{"arch": "gmlp", "model": "image classifier", "dataset": "crops of objects in photos (Visual Genome)", "train_examples": 61751, "image_size": 32, "crop_scale_min": 1, "horizontal_flip": true, "translate": 0.06, "rotation_deg": 10, "targets": ["object"], "num_classes": 300, "norm": "layernorm", "mlp_ratio": 4, "patch_size": [4, 4], "conv_stem": false, "layers": 16, "width": 320, "mixing": "mixup", "label_smoothing": 0.05, "loss": "cross_entropy", "residual_init": "scaled_by_depth", "optimizer": "muon", "muon_scale": "original", "lr": 0.024, "momentum": 0.9, "nesterov": true, "orthogonalizer": "polar_express", "adamw_lr_other_params": 0.0015, "cautious_weight_decay": true, "steps": 8300, "batch_size": 256, "epochs": 34.4, "lr_schedule": "wsd", "decay_fraction": 0.2, "final_lr_fraction": 0.05, "warmup_steps": 240, "weight_decay": 0.02, "adamw_weight_decay_other_params": 0.05}
Rows from block 8, named by matrix and row number. Rows with one number belong to one neuron. Each number is 128 + 24 x the weight over the matrix's rms, rounded and kept within 0 to 255. All counts start at 0.
# u: gMLP up (value half) (model.blocks.8.mixer.u.weight, 640x320), inputs 0-159
# v: gMLP up (gate half) (model.blocks.8.mixer.v.weight, 640x320), inputs 0-159
# out: gMLP down (model.blocks.8.mixer.out.weight, 320x640, transposed), outputs 0-159
u.508 [142 107 132 109 112 124 164 132 114 192 105  79 122 138  98 153 179 119 144 112  77  72 148 101 108 136 131 141 121  93 116 168 151 116 105 150 113 150 107  78 134  93 185 114 152 126  83 154 151 101 111 130 106 128 136 125 167 116 181 121  85  75  96 160 181 115 194  75  96 107  81 146 104  96 126 125  84 103 163 104 198 139  96 158 120 107 147 204  59 147 148 106 145 117 125  96 128 169 121  89 140 108 188 143 129 116  95 103 158 128 124 108 118 154 170 141 138 124 107  76  86 160 117 114 149 123 108 133 107  99 137 146 137 134 149 150 142 107  78 168 110 127 132 161 137 156 120  83  90 116 104 170 154 123 126 111 174 126 124  67]
v.508 [ 84 101 129 134 150 102 154 127 133 116 112 136 170  99 176 148 129 137 135 107 155 137 115  94 137 128  78 146 142 162 136 167  96  89 132 149 102 101  92  68 141 139 203 195 179 122 145 156  95  77 138 135  52 122 108 148 158 102 174 149 128 108 159 115 186 106 135  70 142 119 144 103 131  47  80 140 178  63 134 109 170 137 111 133 138 138 157 121  83 129 129 117 137 123  95  69 185 151 111 144 125 135 168  96  87 188 101 150  95 157 134  95 146 131  87 149 174 140 127 145 123 120 157 100 115  80 116 160  91 131 161 156 137 139 114 146 141 117 136 148 153 134 138 131 135 155 111 114 137  95 114 122 129 120  82 116 154 160 194  65]
out.508 [166 114 118 155 140 133 162 131 133 147 121 160  88 140 123 107  85 103  73 122 136 129 152 165 157  82 173 182  95  77 130 106 121 183 146 115 154 137 103 113 141  70  87 153 127 146  78 132 153 114 211 162 150 123 170 158 199 109 127 151 103 120 123 146 127  75 123 135 112 113  87 154 139 112 144 156  97  93 155 161 116  88 108  83 126 148 139 150  88 105 134 103 144 109 167 126 126 160  84 166  61  83 106 112 122  66 130 127 169  99 204 164 187 159 144 123 157 124 194 170 120 118 162 110 124 187  57 158  93 137 103  97 108 107 140  88  86 164 139 128 140  95 195 129 149 151  90 124 151  73 187  83 110  82 131  69  59  77 108 158]
u.509 [175 162 135 127 121 102 158 153 142  90 109  94  76 142  78 159 107 137 119 154 141 142 124  75 146 187 118  82 119 107 152 105 130 145 168 202 144 130 157 145 110  86 152  86 135 137 106 151 107 123 135 111  64 126 102 134  97 141 154 137 122 140 103 104 119 126 186 109  50 128 146 186 147 149 162 124 150 107 170 167 135  83 104 135  96  99  87 160 129 187 151 119 179  91 100 129 139 164 144 135 177 174 159  95  99 186 142 130 137 108  75 110 117 103  83  96 151 159 144 141 157  97  95 134 157 175 118 108  81  93 188 173 196 132  53 138 144  88 129 177 114 114 138 142  61 123  65 137 151 162 140 119 140 124 115 168  87 161 128  99]
v.509 [186 144 104 154 133 133  97  59 110 162 163 125 110 136  83 147 152 108 130 100 167 123  66  79 158 179 102  74 141 110 156 155 182 128 159 131 170 117  98  91 154 118 141 121 139 128 133  93 130 155 125 143 161 110 179 117 138 142 154  74 127 119 219 132 147 101 192 104  97  95  66 125  94 133 111 175 143 132 155 134 135  89 132  81 135 114 129 104 164 124 177 139 138 132 107 133 109 127  90 112 118 181 131  89  82 154 139 144 147 139 153 149  79 114 116  93 164 135  82 159 135  99 164 181  87 133 134 162  77  84  95 107 112 126 117 103 177 110 166 128 143 143 142 115 123 153  45 122 151 142  82  72  91 184 145 168  81 155 148 111]
out.509 [115 167 156  96  90  89 115 190 164 136 106 124 150 157 155 148 129 110 133 189 192 112 106 148 116 114 140 149 160 197  92 155 134 115 156 124 133 123 150 119  96 135 115 146 183  74 142 138 118 123 102 101  69 111 109 151 155 119 100  78 152 194 128 119 115  87 107 155 112 137 157 192 107 146 140 105 166 155 165 132 217 136 109 169 159 157 113  99 101 122 146 171 134 113 135 140 131  93  98 150  80 101 136 129 166 112 191 147 136 131 176 105 146  68 109 156  91 124 132 128 164 104 104 114 147 102 144 100  95 151  97 132 110 109 121  97 126 152  84 110 136 110 111 126 114 129 134 110 142 134 136 132 162 105 100 153 133 149 160 129]
u.510 [140 118 115 159 132 126 137 109 148 140 108 117 128 159 132 136 160 115  88 175 181 108 133 136 136  94 183 162 130 160 147 109 127 135 124 162 139 149  85 148 172 127 150 103 169  73 142 137 131 139 141 122 140  98 147 132 140 139 125 138 148 146 136 133 101 107 137 114 138 106 141 131 154 108 126 158 140  92 143 144 121 150 128 102 112 128 140 146 165 137 108 167 131  95 130 144 118 144 128 140 128  73 100 101 146 128  80 112 106  43  95 157 114  98 138 134 135 129 151 120 125 122 123  93 141 124 132 169 163 101 131 123 112 120 128  85  94 126 137 133 181 120 131 131 134 134 142 152 105  93 138 108 171 153  98 115 135 139 127 115]
v.510 [124 106 129  93 131  81 117 110 122 139 101 117 108 119 123 129 126 114 156 107 125 135 132  68 100 143  97 158  86 130 163 102 130 128 115 126 150 120  96 125 126 129 128 172 133 117  79 152 102 124 143 112 158  86 160 157  96 115 145 108 149 162 129 124 136 155 103 132 133 136 132 128  95 135 130  72 108 130 118  96 143 138 148 132 128 113 192 112 136 169 154 117 113 119 145 131 174 149 120 116 126 121 125 136 114 115 160 170 134 125 141 127 102 109 144 120 128 121 109 139 114 163 124 109 127 118 163 116 125 146 115 121 116 186 116 139 122 116 147 155 130 123 156 110 102 135 122  93 119 138 130 122 140 120  83 125 138 164 129 126]
out.510 [114 141 154 159 126 124 111 121 107 162 123  92 137 112 140 140 114  98 121 141  69 136 141  95 112 158 135 139 128 116  99 130 137 104 112 165 134 149 155 163 118 132  88 143 146 129  98 111 127 167 139 119 103 145 158 107 114 139 129 124 137 146  85 144 118 139 124 121 159 112 125 130  92 152 107 117 145 166 112 121 108 148 119 174 150  79 101 137 105 139 137 123 130 107 107 133 133 103 146 153 158 183 141 150  97 123 129 147 105 110 118 122 115  99 104 119 132 127 142 116 146 107 127 127 142 130 107 122 138 112 128 149 112 145 172 113 129 136 120  96 144 132 139 163  97 143 156  78 112 135 127 151 134 119 141 139 134 130 116 115]
u.511 [ 88 146 123 133 129 120 113 119  83 134 104 151 131 162 120 139 162 147 131 161 127 102 138 184 121 144 136 131 135  94  97  83 104 157 146 127  85 147 169 119 111 123 120 133  81 132 120 147 117 178 142 133  88 160 132 125 132 134 119 133 127 157 107 105 116 151 164 100 141 117 160  79 112 163 152 136 129  62 145 147 114 117 128 150 113  71  91 157  95 125 144 129 159 158 170  87 141 139 140 146 157 157 119 118 174 135 128 116 108 121 134 115 127  99 102 120 113 101 108 117 134 144 115 120 120 102 119 144  97 102 148 147 135 151  81 112 122 155 153 134 148 172 110 149 129 120  61  84  97 145 105 117 142 129 149 120 134 105 178 119]
v.511 [113 105 105 118 105 113 129 148 127 110 135 136 104 123 109 111 123 176  94 124 125 102  74 130 172 133 122 103 130 120 174 125 120 159 133 131 142 164 133 142  89 135 134 121 109 149 135  90 157 158 130 141 136 105 132 109 142 164 117 117 112 171 132  99  92 137 138 133 124  97  72 100 162 194 149 125  72 110 113 132 165 152 141  95 127 136 124 110 144 135 101 102 141 111 115 151 118 141 158 125  94 113 152 109 119  85 165 161 115  96 156 110 141 145  88 150 146 133 122 169 142  99 124 126 129 115 112  78 119 114 124 138 118 150 130 152 121 129 136 107 128 135 158 155  63 145 131  99 125 109 113 121 130 114 155 158 145 134 119 153]
out.511 [115 126 172 142 138 137 126 133 125 163 140 101 111 178 130 131 133 111 114 134 154 139 144 131 127 104 124 157 143  99  91 143 143 119 136 112 103 173 105 111 156 119 106 146 152 138 155 140 109 123  84 116 158 130 137 138 121 127 190 112  73 126 147 112 141 129 106  93 137 145 151 110 117 121 118 145 117 141 132 119 117 151 135 190 131 133 110 164  85 124 139 127 107 135 116 159 102 148 130 136 119 158 120 147 130 105 108 116 123 125 124 137 151 105 122 128 124 150 109  94  95 121 123 102 138 104 153 129 105 128 136 136 101 111 137 148 145 104 142 185 115 133 141 133 143 140 152 157 131 163 122 154 130 161 121  95  97 100 147 125]
u.512 [191 129 144 129 149 125 153 153 119 203 145 126 146  83  96 140 115 123  77 136 188 122 106 182 212 111 111 154 120 134 153 169  93 107 103 100 151 170 128  96 168  72  38 105 104 157 132 143  53 160 166 111 149 146  73 133 172 152 148 135 139 163 157 113 127 151 131 172  90 110 162 167  70  97 151 160  83 135 135 151  96 110 105 148 102 137  65 125 128 133 136  71 139  91 118 109  80 119 131 138 106  99 128 111  97  99 109 128 114 107 133 119 135 142 125 114 148 155 136 119 174  71 130 175 104 135 121  97 130 140 121  95 151 156 107  97 110 139 107  85 137 160 134 124 151  89 119 183 133 151 102 175  81 127 135 128  60  85 141 170]
v.512 [159 116 114 147  99 135 136 167 100 185 117 105 102  92 173 143  82 100  77 135 165 130 124 116 121 161 146 125 159  46 135 137 137  80 146 158  91 122 130 130 106 139 151 103  56 130 150 149 118 184 183 142 127 167 124 133 104 189 143 124 167 166 136 137 152  94  88 139 181 120 151 126 153  76  89 149 132  78 181 131 127 110  92  96  81 197  88 131 141 115 145 160 126 143 152  55 116 153 125 139 135 108  70 133 108 129 182 132  95 107 176 145  90 132 118 125 150 189 155 126 107 117 137 132 136 129  98 133 100 121 192 150 207 160 149 105  96 161 144 148 146 110  84 145 127 117 120 126  98 160 162 163 147 169 112 135 104 139 135 148]
out.512 [102 128 113 104 156 111 116 124 128 155 173 185 140  93 137 157 127 157 211 114 135 144 127 117 126 129 155 146 165 177 215 109  73 150 132 147 184 141 170 122 137 121  58 146 126 124 146 123  68 139 140 192 101 140  94 168 160 101 168 158 127  60 134 157 146 119 111 113  95 120 131 118 141 196 118  81  96 107 142 104 136 114 125 137 157  65 133 112  62  56  77 132 105 130 134 169 109 160  86 128 120 140 133 100 124 148  98 138  89  67  86  99 120 141 143 185 122 126 133  81 156 157 148 193 118 174 138 155 139 156   8 164  77 148 120 134 130 185 129  73 145  71 130  82 159 126 170 143 107  77 110 137 132 134  73 130 133 152 126 135]
u.513 [117 151 154 118  87 143 189 117 126 118 113  71 101 110 109 131 119 138  86 144 100 124 130 145 137 119  95 120 139 141 134 121 119 127 102 142 173 103 134 128 170 122 142 108 126 151 134 141 114 140 134 141 103 164  58 121 113 115 146 139 131 179 106 127  65 148 178 130 142 100 134 118 165 131 157 160 160  97 132 103 122 163  97 148 101 149 114 119 126 142 125 160  75  87 146 110 109 104 124  83 136 182 122 111 134 129 135  43 124 150 159  81 148 148 128 135  93 149 151 138  89 113 153 100 113 148  85 137 109 148 132 128 135 126 134 131 112 121 142 103 113 155 113 116 154 198  84 146 125  78 148 180 126 170  92 116  41 124 117 105]
v.513 [142 133  82 164 119 137 140 125 133  86 105 113 101 122  93 155 119 130 148  93  59  74 120 140 113 118 112 120 144 130 168 195 106 129  94 167 119 117  95 142 120 170 144  98 128 138 131 106 164 144 181  95 120 113  97 173 139 156 128 147 127 110  78 154  98 117 177 101 163 151 147 121 117 151  90 130 137 124  54 164 111 100  82 159  99 156 123 132 153  82 157 105  99 104 114 166 124 141 122  89  98 162  95 115 119 136 131 138 111 202 148 151  93 110 106 165 121 117 141 123 125 101 124 126 128 134 129  77 115 159 126 113 116 147 141 153 147 131 153  99 185 108 163 128 123 136 117 158 118 131 148 120 150 126 142 131 108 158 130 176]
out.513 [138 146  88 120 105 143 157 143 119 138 135 141 132 156 101 130 116 142 163 141 111 126 118 120 190 157 173 125 145 183 113  90 100 131 164 116 106 113 141  90 137 116 156 165 124 192  96 155 111  98  92 169 145 172 159 158 112 158  92 149 148 151 105 132 155 145  71  90 129 138 125  87 103  93 110  48 144 110 121 131 166  99 164 126 160  59 127 147  96 141 157  87 135  73 125 121 132 101 133 110  75 131 151 106 125 122 124 132  84 125 118 143  93 129 141  92  94 110 166 134 125 146 139 121  84 148 163 115 125 109 142 134 162 128 151 158 144  96  96 132 125 166 112  86 165 108 140 102 154 167  48 117  99 116 135 142 160 160 128 119]
u.514 [133 146 124 158  86 159 140 118 149 122 167  93 147 148 129 114 100 127 155  72 159 110 154 103 124 109 110 115 193 132  74  85  60 152 122 161 121 122 149 168 111 159 129 162 100 145 116 166 149 116 118 118  98  90 150 130 135 146  98 117 148 151 109 126  95 135 173  56 137 104 122 129 111 141 184 109  86 135 129 119 129 110 122 118  87 181 146 194  83 142 147 120  91 108 133 214 137 140 141 110 137  89 100 106 122 142  68 148 151 129 127 155 118 104 171 145 132 154 142 137 166 122 128 116 146  75 156 110  41 131 120  77 115 136 195 142 139 160 109 142 138 167 121 109 112 119 133 130 170 139 126 171 148 123 137  84  84 140 114 125]
v.514 [135 162 117 139 113  83 163 133 139 136 121 107 166 139 139 159 128 137 154  88 125 108 120 137 147 127 172 170  99 126  75 149 128 132 131  79 115  99 137 162  63 153  75 135 173 167  84 148  90 133 104 115 139 168 109 126 156 148  88 103 136  87 157 166  73 126 115 126 175 168 103 102  83 151 201  78 105 143 160 136 143 131  91 151 124 112 100 112  97 135 122 108  96 105 133 184 103 169 113 183 109 120 103 129 134  86  79 148 134 105 164 120 139 132 145 104 134  64 147 127 109  90 140  98 101 162 126 163 118 200 131 145  96 122 176 134 165 141 109 112 129 168 132 112 111  99 126 138  90 127 150 130 135 141 133 109 137  97 147 101]
out.514 [100 164 133 108 109 163 151 172 134 102 130 173 158 151 141  68 107 131 131 162 126 123 133 129 150  74 144 131 101 118 128 158 135 116 107 110  98 142 133  86 134 107  97 118 144  75 133 120  98 145 142  97 142 149  93 117 116 126  98 125 149 118 138 141 130 126 120 133 179 141 129 133 154  73 100  82 153 108 201  55 120 131 130 159 159 145 125 147 169  84  90 182 126 122 146 136 172  97 111 104 152 102 129 129 147 146 121  78 136 122  40 114 123 118 178 137  49 101 139 170 154 143 105 111 105 117 143 109 103 144 131  96 139 128 124 156  62  89 165 150  90 212 119 112 105 137 136  97  89  74 128 138 127 143 127 136 139 133 132 145]
u.515 [ 82  84 186 149 154 126 141  93  86  92 141 123  58 156 132 162  90 169 151 133 110 146  80 143 134 170  99 152  89 161 161 119 141 129  89 129 103 144 108 158 119 111  84  78 120 115 152 110  47 164 120 126  99  85 103  86 151 172 155 173 166 145 108  91 154 131 189 155 117 136 101  94 159 152  85  42 133 165 112 149 100 149 141 111 142 130 138 117 122 123 123 101 103 158 105 149  56 134 134  92 147 130 184 104 147 112 178 177 118 119 108 128  98  98 158  93 133 134 101 131 163 149 107 141 170 125 163 154 199 169 145 126  67 156 133 164  97 119 105 103 169 154 123 135 139 133 104 135  93 135  56 154  79 102  92 139 106 134 116 130]
v.515 [138 153 161  64 121 149 155  91 126 105 111 149 102 112 125 115 142 144 102 146 126 172 118 119 133 122 104 124 188 113 131 121 146 125  84 145 100 135 120 108 135 152 193  66 133  93 164 118 106 195 148 137 132 130  82 105 156  93  39 122 118 143 170 103 120 123 136 167  40 123  96 121 152 136 166  95 107 159 147  90  91 127 144 102 150 121  91  95 110 147  95 146  90 118 138 155  59 148 142  75 135  97 190 115 135  94 115 133 130 134 141 164 161 131 158 154 152 102 106 119 203  70 112 113 119 110 151 142 146 175  89 160 160  88  89 144 129  91 144 103 110 170 156 140 115 130 153 120  91  90 109 123 115 125 109 112 197 119 151 124]
out.515 [148 153 130 126 110 141  58 116  98 183 178 134 173 137 116 155  95 146 137 112 150 108 128 116 153 141 120 124 100 140 143 111  73 110 117 137 128 135  80 186 107 166 118 110 129 110 133  96 106 124 102 179  76 119 158 137 113 209 160  98 181  71  46 113 127 106 112 101 146 149  50 127 135 101  86 179 156 112 132 104 126  79 114 133 113 157 151 137 115 168 172  98 188 145 155  95  85 157 146  81 140 115 141 124 106  80 135 100 189 118  72 175 143  92 116  83  96 120 136  91 105 168 179 154 124 158 174 159 125 114 141 145 147 131 141 121 143 116  95  86  96 123 110 148 134 137 138 119 139 139 200 133 110  45 137 169 125 133 104 152]
u.516 [124 131 123 131 134 123 128 136 118 130 126 131 133 122 131 126 127 128 128 134 131 128 132 132 113 114 132 128 140 132 138 135 128 123 138 140 129 131 126 124 121 118 140 129 131 121 135 135 112 119 129 138 130 118 124 127 121 116 129 117 127 119 130 117 125 134 131 121 120 124 140 134 134 140 130 138 129 134 116 134 142 128 134 132 122 123 124 128 132 120 123 122 135 127 128 127 122 132 124 118 144 124 116 144 129 140 133 134 122 123 127 134 132 120 117 134 133 130 122 129 128 121 127 139 123 135 136 128 133 134 123 123 127 122 136 125 117 131 127 125 141 129 131 127 126 142 126 125 123 139 131 115 134 134 136 127 132 115 134 132]
v.516 [129 132 125 133 125 135 132 123 131 130 123 121 131 124 133 132 127 132 129 121 131 125 120 136 128 127 135 132 123 124 121 131 122 129 128 124 116 134 129 135 129 123 121 130 130 129 132 133 137 132 128 129 123 129 127 134 128 136 134 123 126 130 131 124 124 122 130 128 127 127 128 127 128 125 125 126 133 125 129 121 131 125 122 127 134 126 128 130 120 122 128 141 132 127 133 127 128 129 125 125 132 128 137 125 135 132 131 124 132 124 125 129 129 131 124 125 121 135 126 122 128 134 131 132 119 126 127 139 128 121 135 134 130 129 137 134 121 114 132 128 129 129 132 133 133 129 123 132 123 129 127 119 133 131 132 124 125 126 124 124]
out.516 [124 136 129 127 127 130 125 128 130 118 123 133 126 122 132 123 127 128 123 129 130 125 137 126 125 139 130 133 126 126 120 124 125 127 124 121 122 129 129 135 122 132 123 119 114 125 115 127 134 130 127 127 137 140 127 132 136 138 135 131 133 125 120 123 135 129 130 136 132 134 126 130 117 124 127 116 125 123 132 127 125 118 130 125 127 132 137 128 134 127 129 124 134 137 124 123 132 124 137 127 120 121 136 126 134 129 133 126 131 122 140 124 129 140 137 129 121 130 135 128 121 132 125 119 132 128 130 124 129 124 133 127 124 130 118 131 127 127 130 125 129 121 119 119 128 126 121 130 133 129 138 123 134 122 124 131 129 131 119 129]
u.517 [ 50 174 148 142 100 123 132 105 159 112 117 128  96 148 154 119 133 136 106 139  84  96 111 141 130 120 106 138 169 129 161 110 126 118  74 141  94 133 128  82  97 140 117 105 117 118 156  95 181 126 141 196 113 138 147 144 184 111 115 176 155 100 124 109 145 148 126 123 125  70 136 173 109 121  86 140 125 138 136 130 139 132 162 178 100 156 163 139 115 162  94 100  88 143 109  83 149 160 128 187 129  62 163 112 134 128 151 116 203 132 168 119 123 118 128 118 118 182 115 136 151 125 110 161 130 137  74 120 161 102 132 140 136 143 139 133 147 120 107 108 142 123 108 131 123  90 148 140  99  86 133 141 128 188 159 156 107 148 178  99]
v.517 [111 140 129 113 117 139 138 101 128 103 160  87 109 111  80  54 108 126 183 149  95 131  88 134 162 111 162 146  84 153  87 168 150 152 192 127 140 124 119  94 170 112 110 108 125 104 109 132  72  89 136 116  87 134 123 135 105 118  99 104  67 141  90 100 118 120 181  81  60 172 166 147 132  36  77 127 126 159  80 170 145 151 158 167 127 150 110 162 175 157 146 128 133 159 166 143 133 124 107 126  64 125 112 155 107 127 107 120 113 122  87 113 141  80 147 176 110 139 177 113 152 139  96  95 110  88 119 126 172 146 133 116 148 128 147 141 121 137 143 178 177 156 130 107 139  76 169 130 124 138 148  80 129 142 128 129 167 168  96 151]
out.517 [113 173 151 174 187 169 138 118 115 135 128  87  74  70 104  76 142 125 148  84  93 134  83 164 126 150 153 105 100 130 148 131 114 140 115 119 146 132 169  92 122 134 109 101  95 126 127 139 118 171 123 105 124  88 132 139  38 147 116  90 153 110 167  83 193  84 102 144 131 141 157 141 119 143 132 189 104 130 137 110 177 150 131  76 105 120 139  73 148  65 140 139  91 151 144 127 134 105 128 129  98 104 129 132 179 125 144 100 130 127 125  76  89 127 164 111  72  89 160 113 119  90 110 124 111 145 107 141 166 161  99 121 131  76 130 141 114 126 178 138 149  87  73 113  65 106 106 124  85 139 130  90 108 131 170 147 177  73 157 140]
u.518 [147  92  81  83 137 198  91 121 136 155 137 107 130 169 143 157 136 135 138 128 118 138 143  82  80 119 129 134 152 118 142  94 114  93 193  82  99 144 144 128 132 121 131 121 137 148  99 109 148 139  86 142 168 125  90 109 115 132 152 171 144 152 169 158  92 132 155 179 160 140 101 113 179 120  76 156 132 145 127 105  65 129 152 111 123 177 104 147 128 174  87 107 151 190 111 131 149 132 131  69 160  95 107  81 132 170 115 161 111 137 153 170 147 104 161 109  98 159 140 139  73 122 112 116 137  98 120 127 142  95 174 150 159 145  56  80 118 116 118 137 108 123 146 117  98 102  80 122 113 143 110 142 127 105 145 120 117  86 131 120]
v.518 [133 109 112  62 141 154 103  70 102 171 130 150 101 113 121 170 119 165  93 215  87 123  88 130 105  53 143 116 191  99 172 108 131  88 183 114 121 115 152 184 146 141 145 114 119 155 137 114 137 144 120  95 155  98 130 106 137 111 132 146 138 133 140 184  74 123 196 162 153 145 203  86 149 105 115 220 158 166 182 153 114 157 142 103 119 151  83 136 100 198 112 123 162 166 101 124 129 169 197 131  89 142 102  80 125 156 141 145 144 110 154 116 168 134 171 125 123 171 134 135 101 145  76 129 131 116  97 125 126 108 169 139 111  84  83  71 141 129 107 102 148 117 127 151 111 103 135 127 127 109 149 102 149 106  91 162 167 114 132 129]
out.518 [ 94 107  99 142 170 145 169 129 118 153 151 134 126 187 160 162 140 122 125 146 181 140 102  69 177 147  90 123 104 177  56 149 100 145  88  81 142 170 141 133 176 131 117 161 133 142  97 139 166 115 101 117 108 118 136 136 143 135 140 112 102 151 134 131 194 150 135 176 128 138 139 153 126 160 148 165 147  91 129 127 100  68 118 133 114 102 142 128 169 174 132 128 116 138 121 161 123 195 122 142 161 173 126 125 178 141 123 113  96 167 171 115 141 138 127 125  88  97 128  79 126 130 113  75 126 120 160 126 106 156 124 103 125 183 109 110 124 128 173 109 125 116 103 115 207 160 139 106 111 143 107 128 131 100 128  92 107 101 100 215]
u.519 [123 136 107  73 131 178 120 122  94 116 120 102 132  93 138 112 124 150 155  98 194 145 141 118 160 124 165 121 127 117 151 160 146 109 126 159 146  94 165 126 136 105 114 142  97 161 166 172  98 117 121 121 129  85  91 106 170 229 145 171 121 180 114 146 163 122 137 111 174 118 101 157  88 135 124 116 111  64 144  94 155 139 172 124  76 137 103 124  84 109 132 116 168 109 169 111 121 123 145 130 100 108 170 140 192 132 145  78 117 108 151 146 110 164 137 125 119 105 155 125 113 112 166 126 146 147 118 192 100 127 124 153 132 129 101  94 109 134 118 149 136 127 149 157 120  98 117 178  61 117 103 143 107 175 200  96 121 116  75 138]
v.519 [177  99 109 108 139 120 134 156 114 113 134 126 157  70 149  83  96  96 120 133 183 161 166 152 132  71 169 136 157 119 103 165 134 122 164 139 123 111 129 161 103 143 105  76 139 115 136 143 161 137 117 102 174 101 132 116 161 124 153  90 141 139  90 148 125 154 120 192 132 110 189 104 121 141 101 117 121 121 172 171 104 186 163  96  69 148  73 150 166 116 162 119 163 127  99 153 152 150 155  80 107 131 119 123 133  85 153  34 143  99 142 110  99 141 109 166 107 127  99 140 148 123 104 172 141 128 108 121 122  93 104 129 152  61 111 157 145 148 117 133 104 161  94 149  98 140 136 121 121 124 154 220 107 188 167 126 152 145 123  95]
out.519 [107 190 132 144 101 110 137 114 126 138 152 127  90 139 123 188 129 169  56  95 175  98 105 138 157 141 112 130 106 168 163 122 105 165 100 134 108 112 160 145 163 115 102 177  58 163 106 133 109 124 123 104 131 164  95 138 154  87  73 181 145 129 140 126 119 115 103  89 130 115 103 121 140 138  83 146 173  88 120 109 129 176 120  91 113 106 142 131  91 132 134 125  72 101 160 175 119 166 102 137 145 147 158 139 131 111 113 146 121 124 127 124 131 143 160 101 171 155 151 105 113  84 136 105 120  92 172 121 106 155 130 106 155 137 158  99 103 104 121 165 122 130  82 133  81 133 130  65 144 119  89 147 113 156 168 119 108 144 112 110]
u.520 [140 131 129 132 137 132 132 140 128 137 145 125 149 130 128 129 118 119 130 142 116 132 137 130 131 128 127 136 118 122 133 126 120 124 122 128 136 123 114 137 133 116 126 123 129 127 113 123 129 121 155 131 131 138 127 134 140 126 122 129 131 140 123 142 141 121 127 125 113 135 119 133 135 135 133 120 127 122 131 128 119 130 136 115 137 126 132 134 135 126 130 121 118 124 129 128 132 128 121 124 124 129 127 124 123 141 130 128 139 126 141 118 130 129 125 129 121 131 107 127 135 115 135 132 135 135 121 126 133 142 113 132 136 114 124 131 130 116 124 135 125 121 132 123 121 123 127 128 123 117 128 113 128 133 123 132 117 127 115 128]
v.520 [128 135 134 128 127 140 123 136 127 132 127 124 132 130 126 126 122 136 130 129 129 128 119 128 125 129 131 135 122 132 121 126 130 123 123 130 127 127 134 134 123 121 121 130 132 129 133 123 134 126 135 124 119 129 128 128 142 137 137 131 126 124 133 135 121 127 137 126 132 126 115 133 134 131 125 133 135 129 129 131 127 122 126 128 135 129 122 130 128 121 122 128 134 131 129 125 130 133 123 121 124 133 136 127 129 136 130 126 121 128 121 125 124 129 116 125 124 131 125 131 136 138 125 124 127 132 122 134 131 132 131 131 127 120 138 141 123 125 126 122 130 129 126 131 130 125 126 126 128 124 130 130 123 127 129 119 123 130 128 130]
out.520 [131 121 125 127 126 127 133 133 138 132 115 124 128 127 121 120 136 128 121 128 135 129 134 133 130 131 131 121 129 128 133 124 144 130 133 129 127 129 137 132 126 131 132 130 137 123 120 151 120 126 128 129 122 121 129 122 121 127 125 131 124 134 128 127 108 127 132 121 129 127 130 125 119 135 118 134 117 126 121 133 125 122 116 126 121 131 130 131 126 135 134 132 131 132 122 131 126 133 130 122 123 131 135 132 132 130 125 138 122 133 130 134 121 129 129 124 133 123 127 124 128 135 138 134 133 135 127 125 137 127 128 127 120 128 121 128 114 122 133 124 135 125 122 132 117 114 124 127 125 134 123 133 117 138 135 120 128 128 124 135]
u.521 [102 143 135 128 128 139 144 135 126 130  93 136  97 159 144 119 133 124 123 116 110 157 115 107 140 110 155 156 110 132 105 134 100 128 142 111 137 133 123 146 121 143 137 143  92 134 134 142  98 137 115 142 142 130 119 112 124 171 143 139 146 127 129 125 116 123 125 110 136 131 154 134 134 119 167 108 102 156 125 110 138 126 125 137 108 110 139 114 112 161 130 163 161 125 114 134 120 151 121 108 114 115 131 112 127 127 149  98 142 118  87 145 140 126 132 136 141 137 136 124 125 121 123 156 128 126 123 114 166 100 137 104 169 113 145 107 146 127 110 136 140 120 121 134 112 129 157 132 123 126 150 119 145 106 145 158 127 125 120  97]
v.521 [131 137 128 102 133  84 129 107 152 127 122 136 118 139 150 112 156 135 111 135 119 161 121 128 133 155 140 139 114 127 130 122 137 119 119 120 137 137 115 104 118 140 121 119 115 147 138 126 134 137 160  96 145 126 130 118 106 154 134 124 118 112 123 140 109 133 141 128 166 116 152 173 127 140 123 134 123 112 123  85 105 122  92 113 137 149 111 164 109 150 117 140  85 143 130 113 122 133 111  98 150 140 122 140 139 112 140 127 131  92 114 101 101 127 120 152 108 154 116 135 120 116 136 106 123 138 144 121 129 110 106 132 108 117  93 129 128  95 132 126 133 147 148 108 119 155 138 107 124 137 142 106 121 123 135 164 126 139 128 132]
out.521 [151 116 140 154 139 131 114 111 133 146 117 129 155 132 116 117 149 122 118 136 169 116 133  98 145 115 136  97 122 146 124 155 125 120 117 143 134 120 130 128 143 157 113 149 128 113 142 147 158 144 130 128 124 110 142 111 151 141 133 130 134 126 111 127 159 137 128 142 103 156 120 148 135 127 140 117 122 147 148 111 135 118 162 145 107 147 135 136 144 126 110 141 148 132  95 105  86 120 105 147 130 143 122 103 125 121 151 134 127 149 135 108 124 148 137 123 101 129 126 149 139 127 134 141 145 142 122 134 122  88 139 118 113 154 131  95 131  94 137 133 138 131 108 137 131 126  94 136  97 119 144 111 126 135 106 151  94 118 122 125]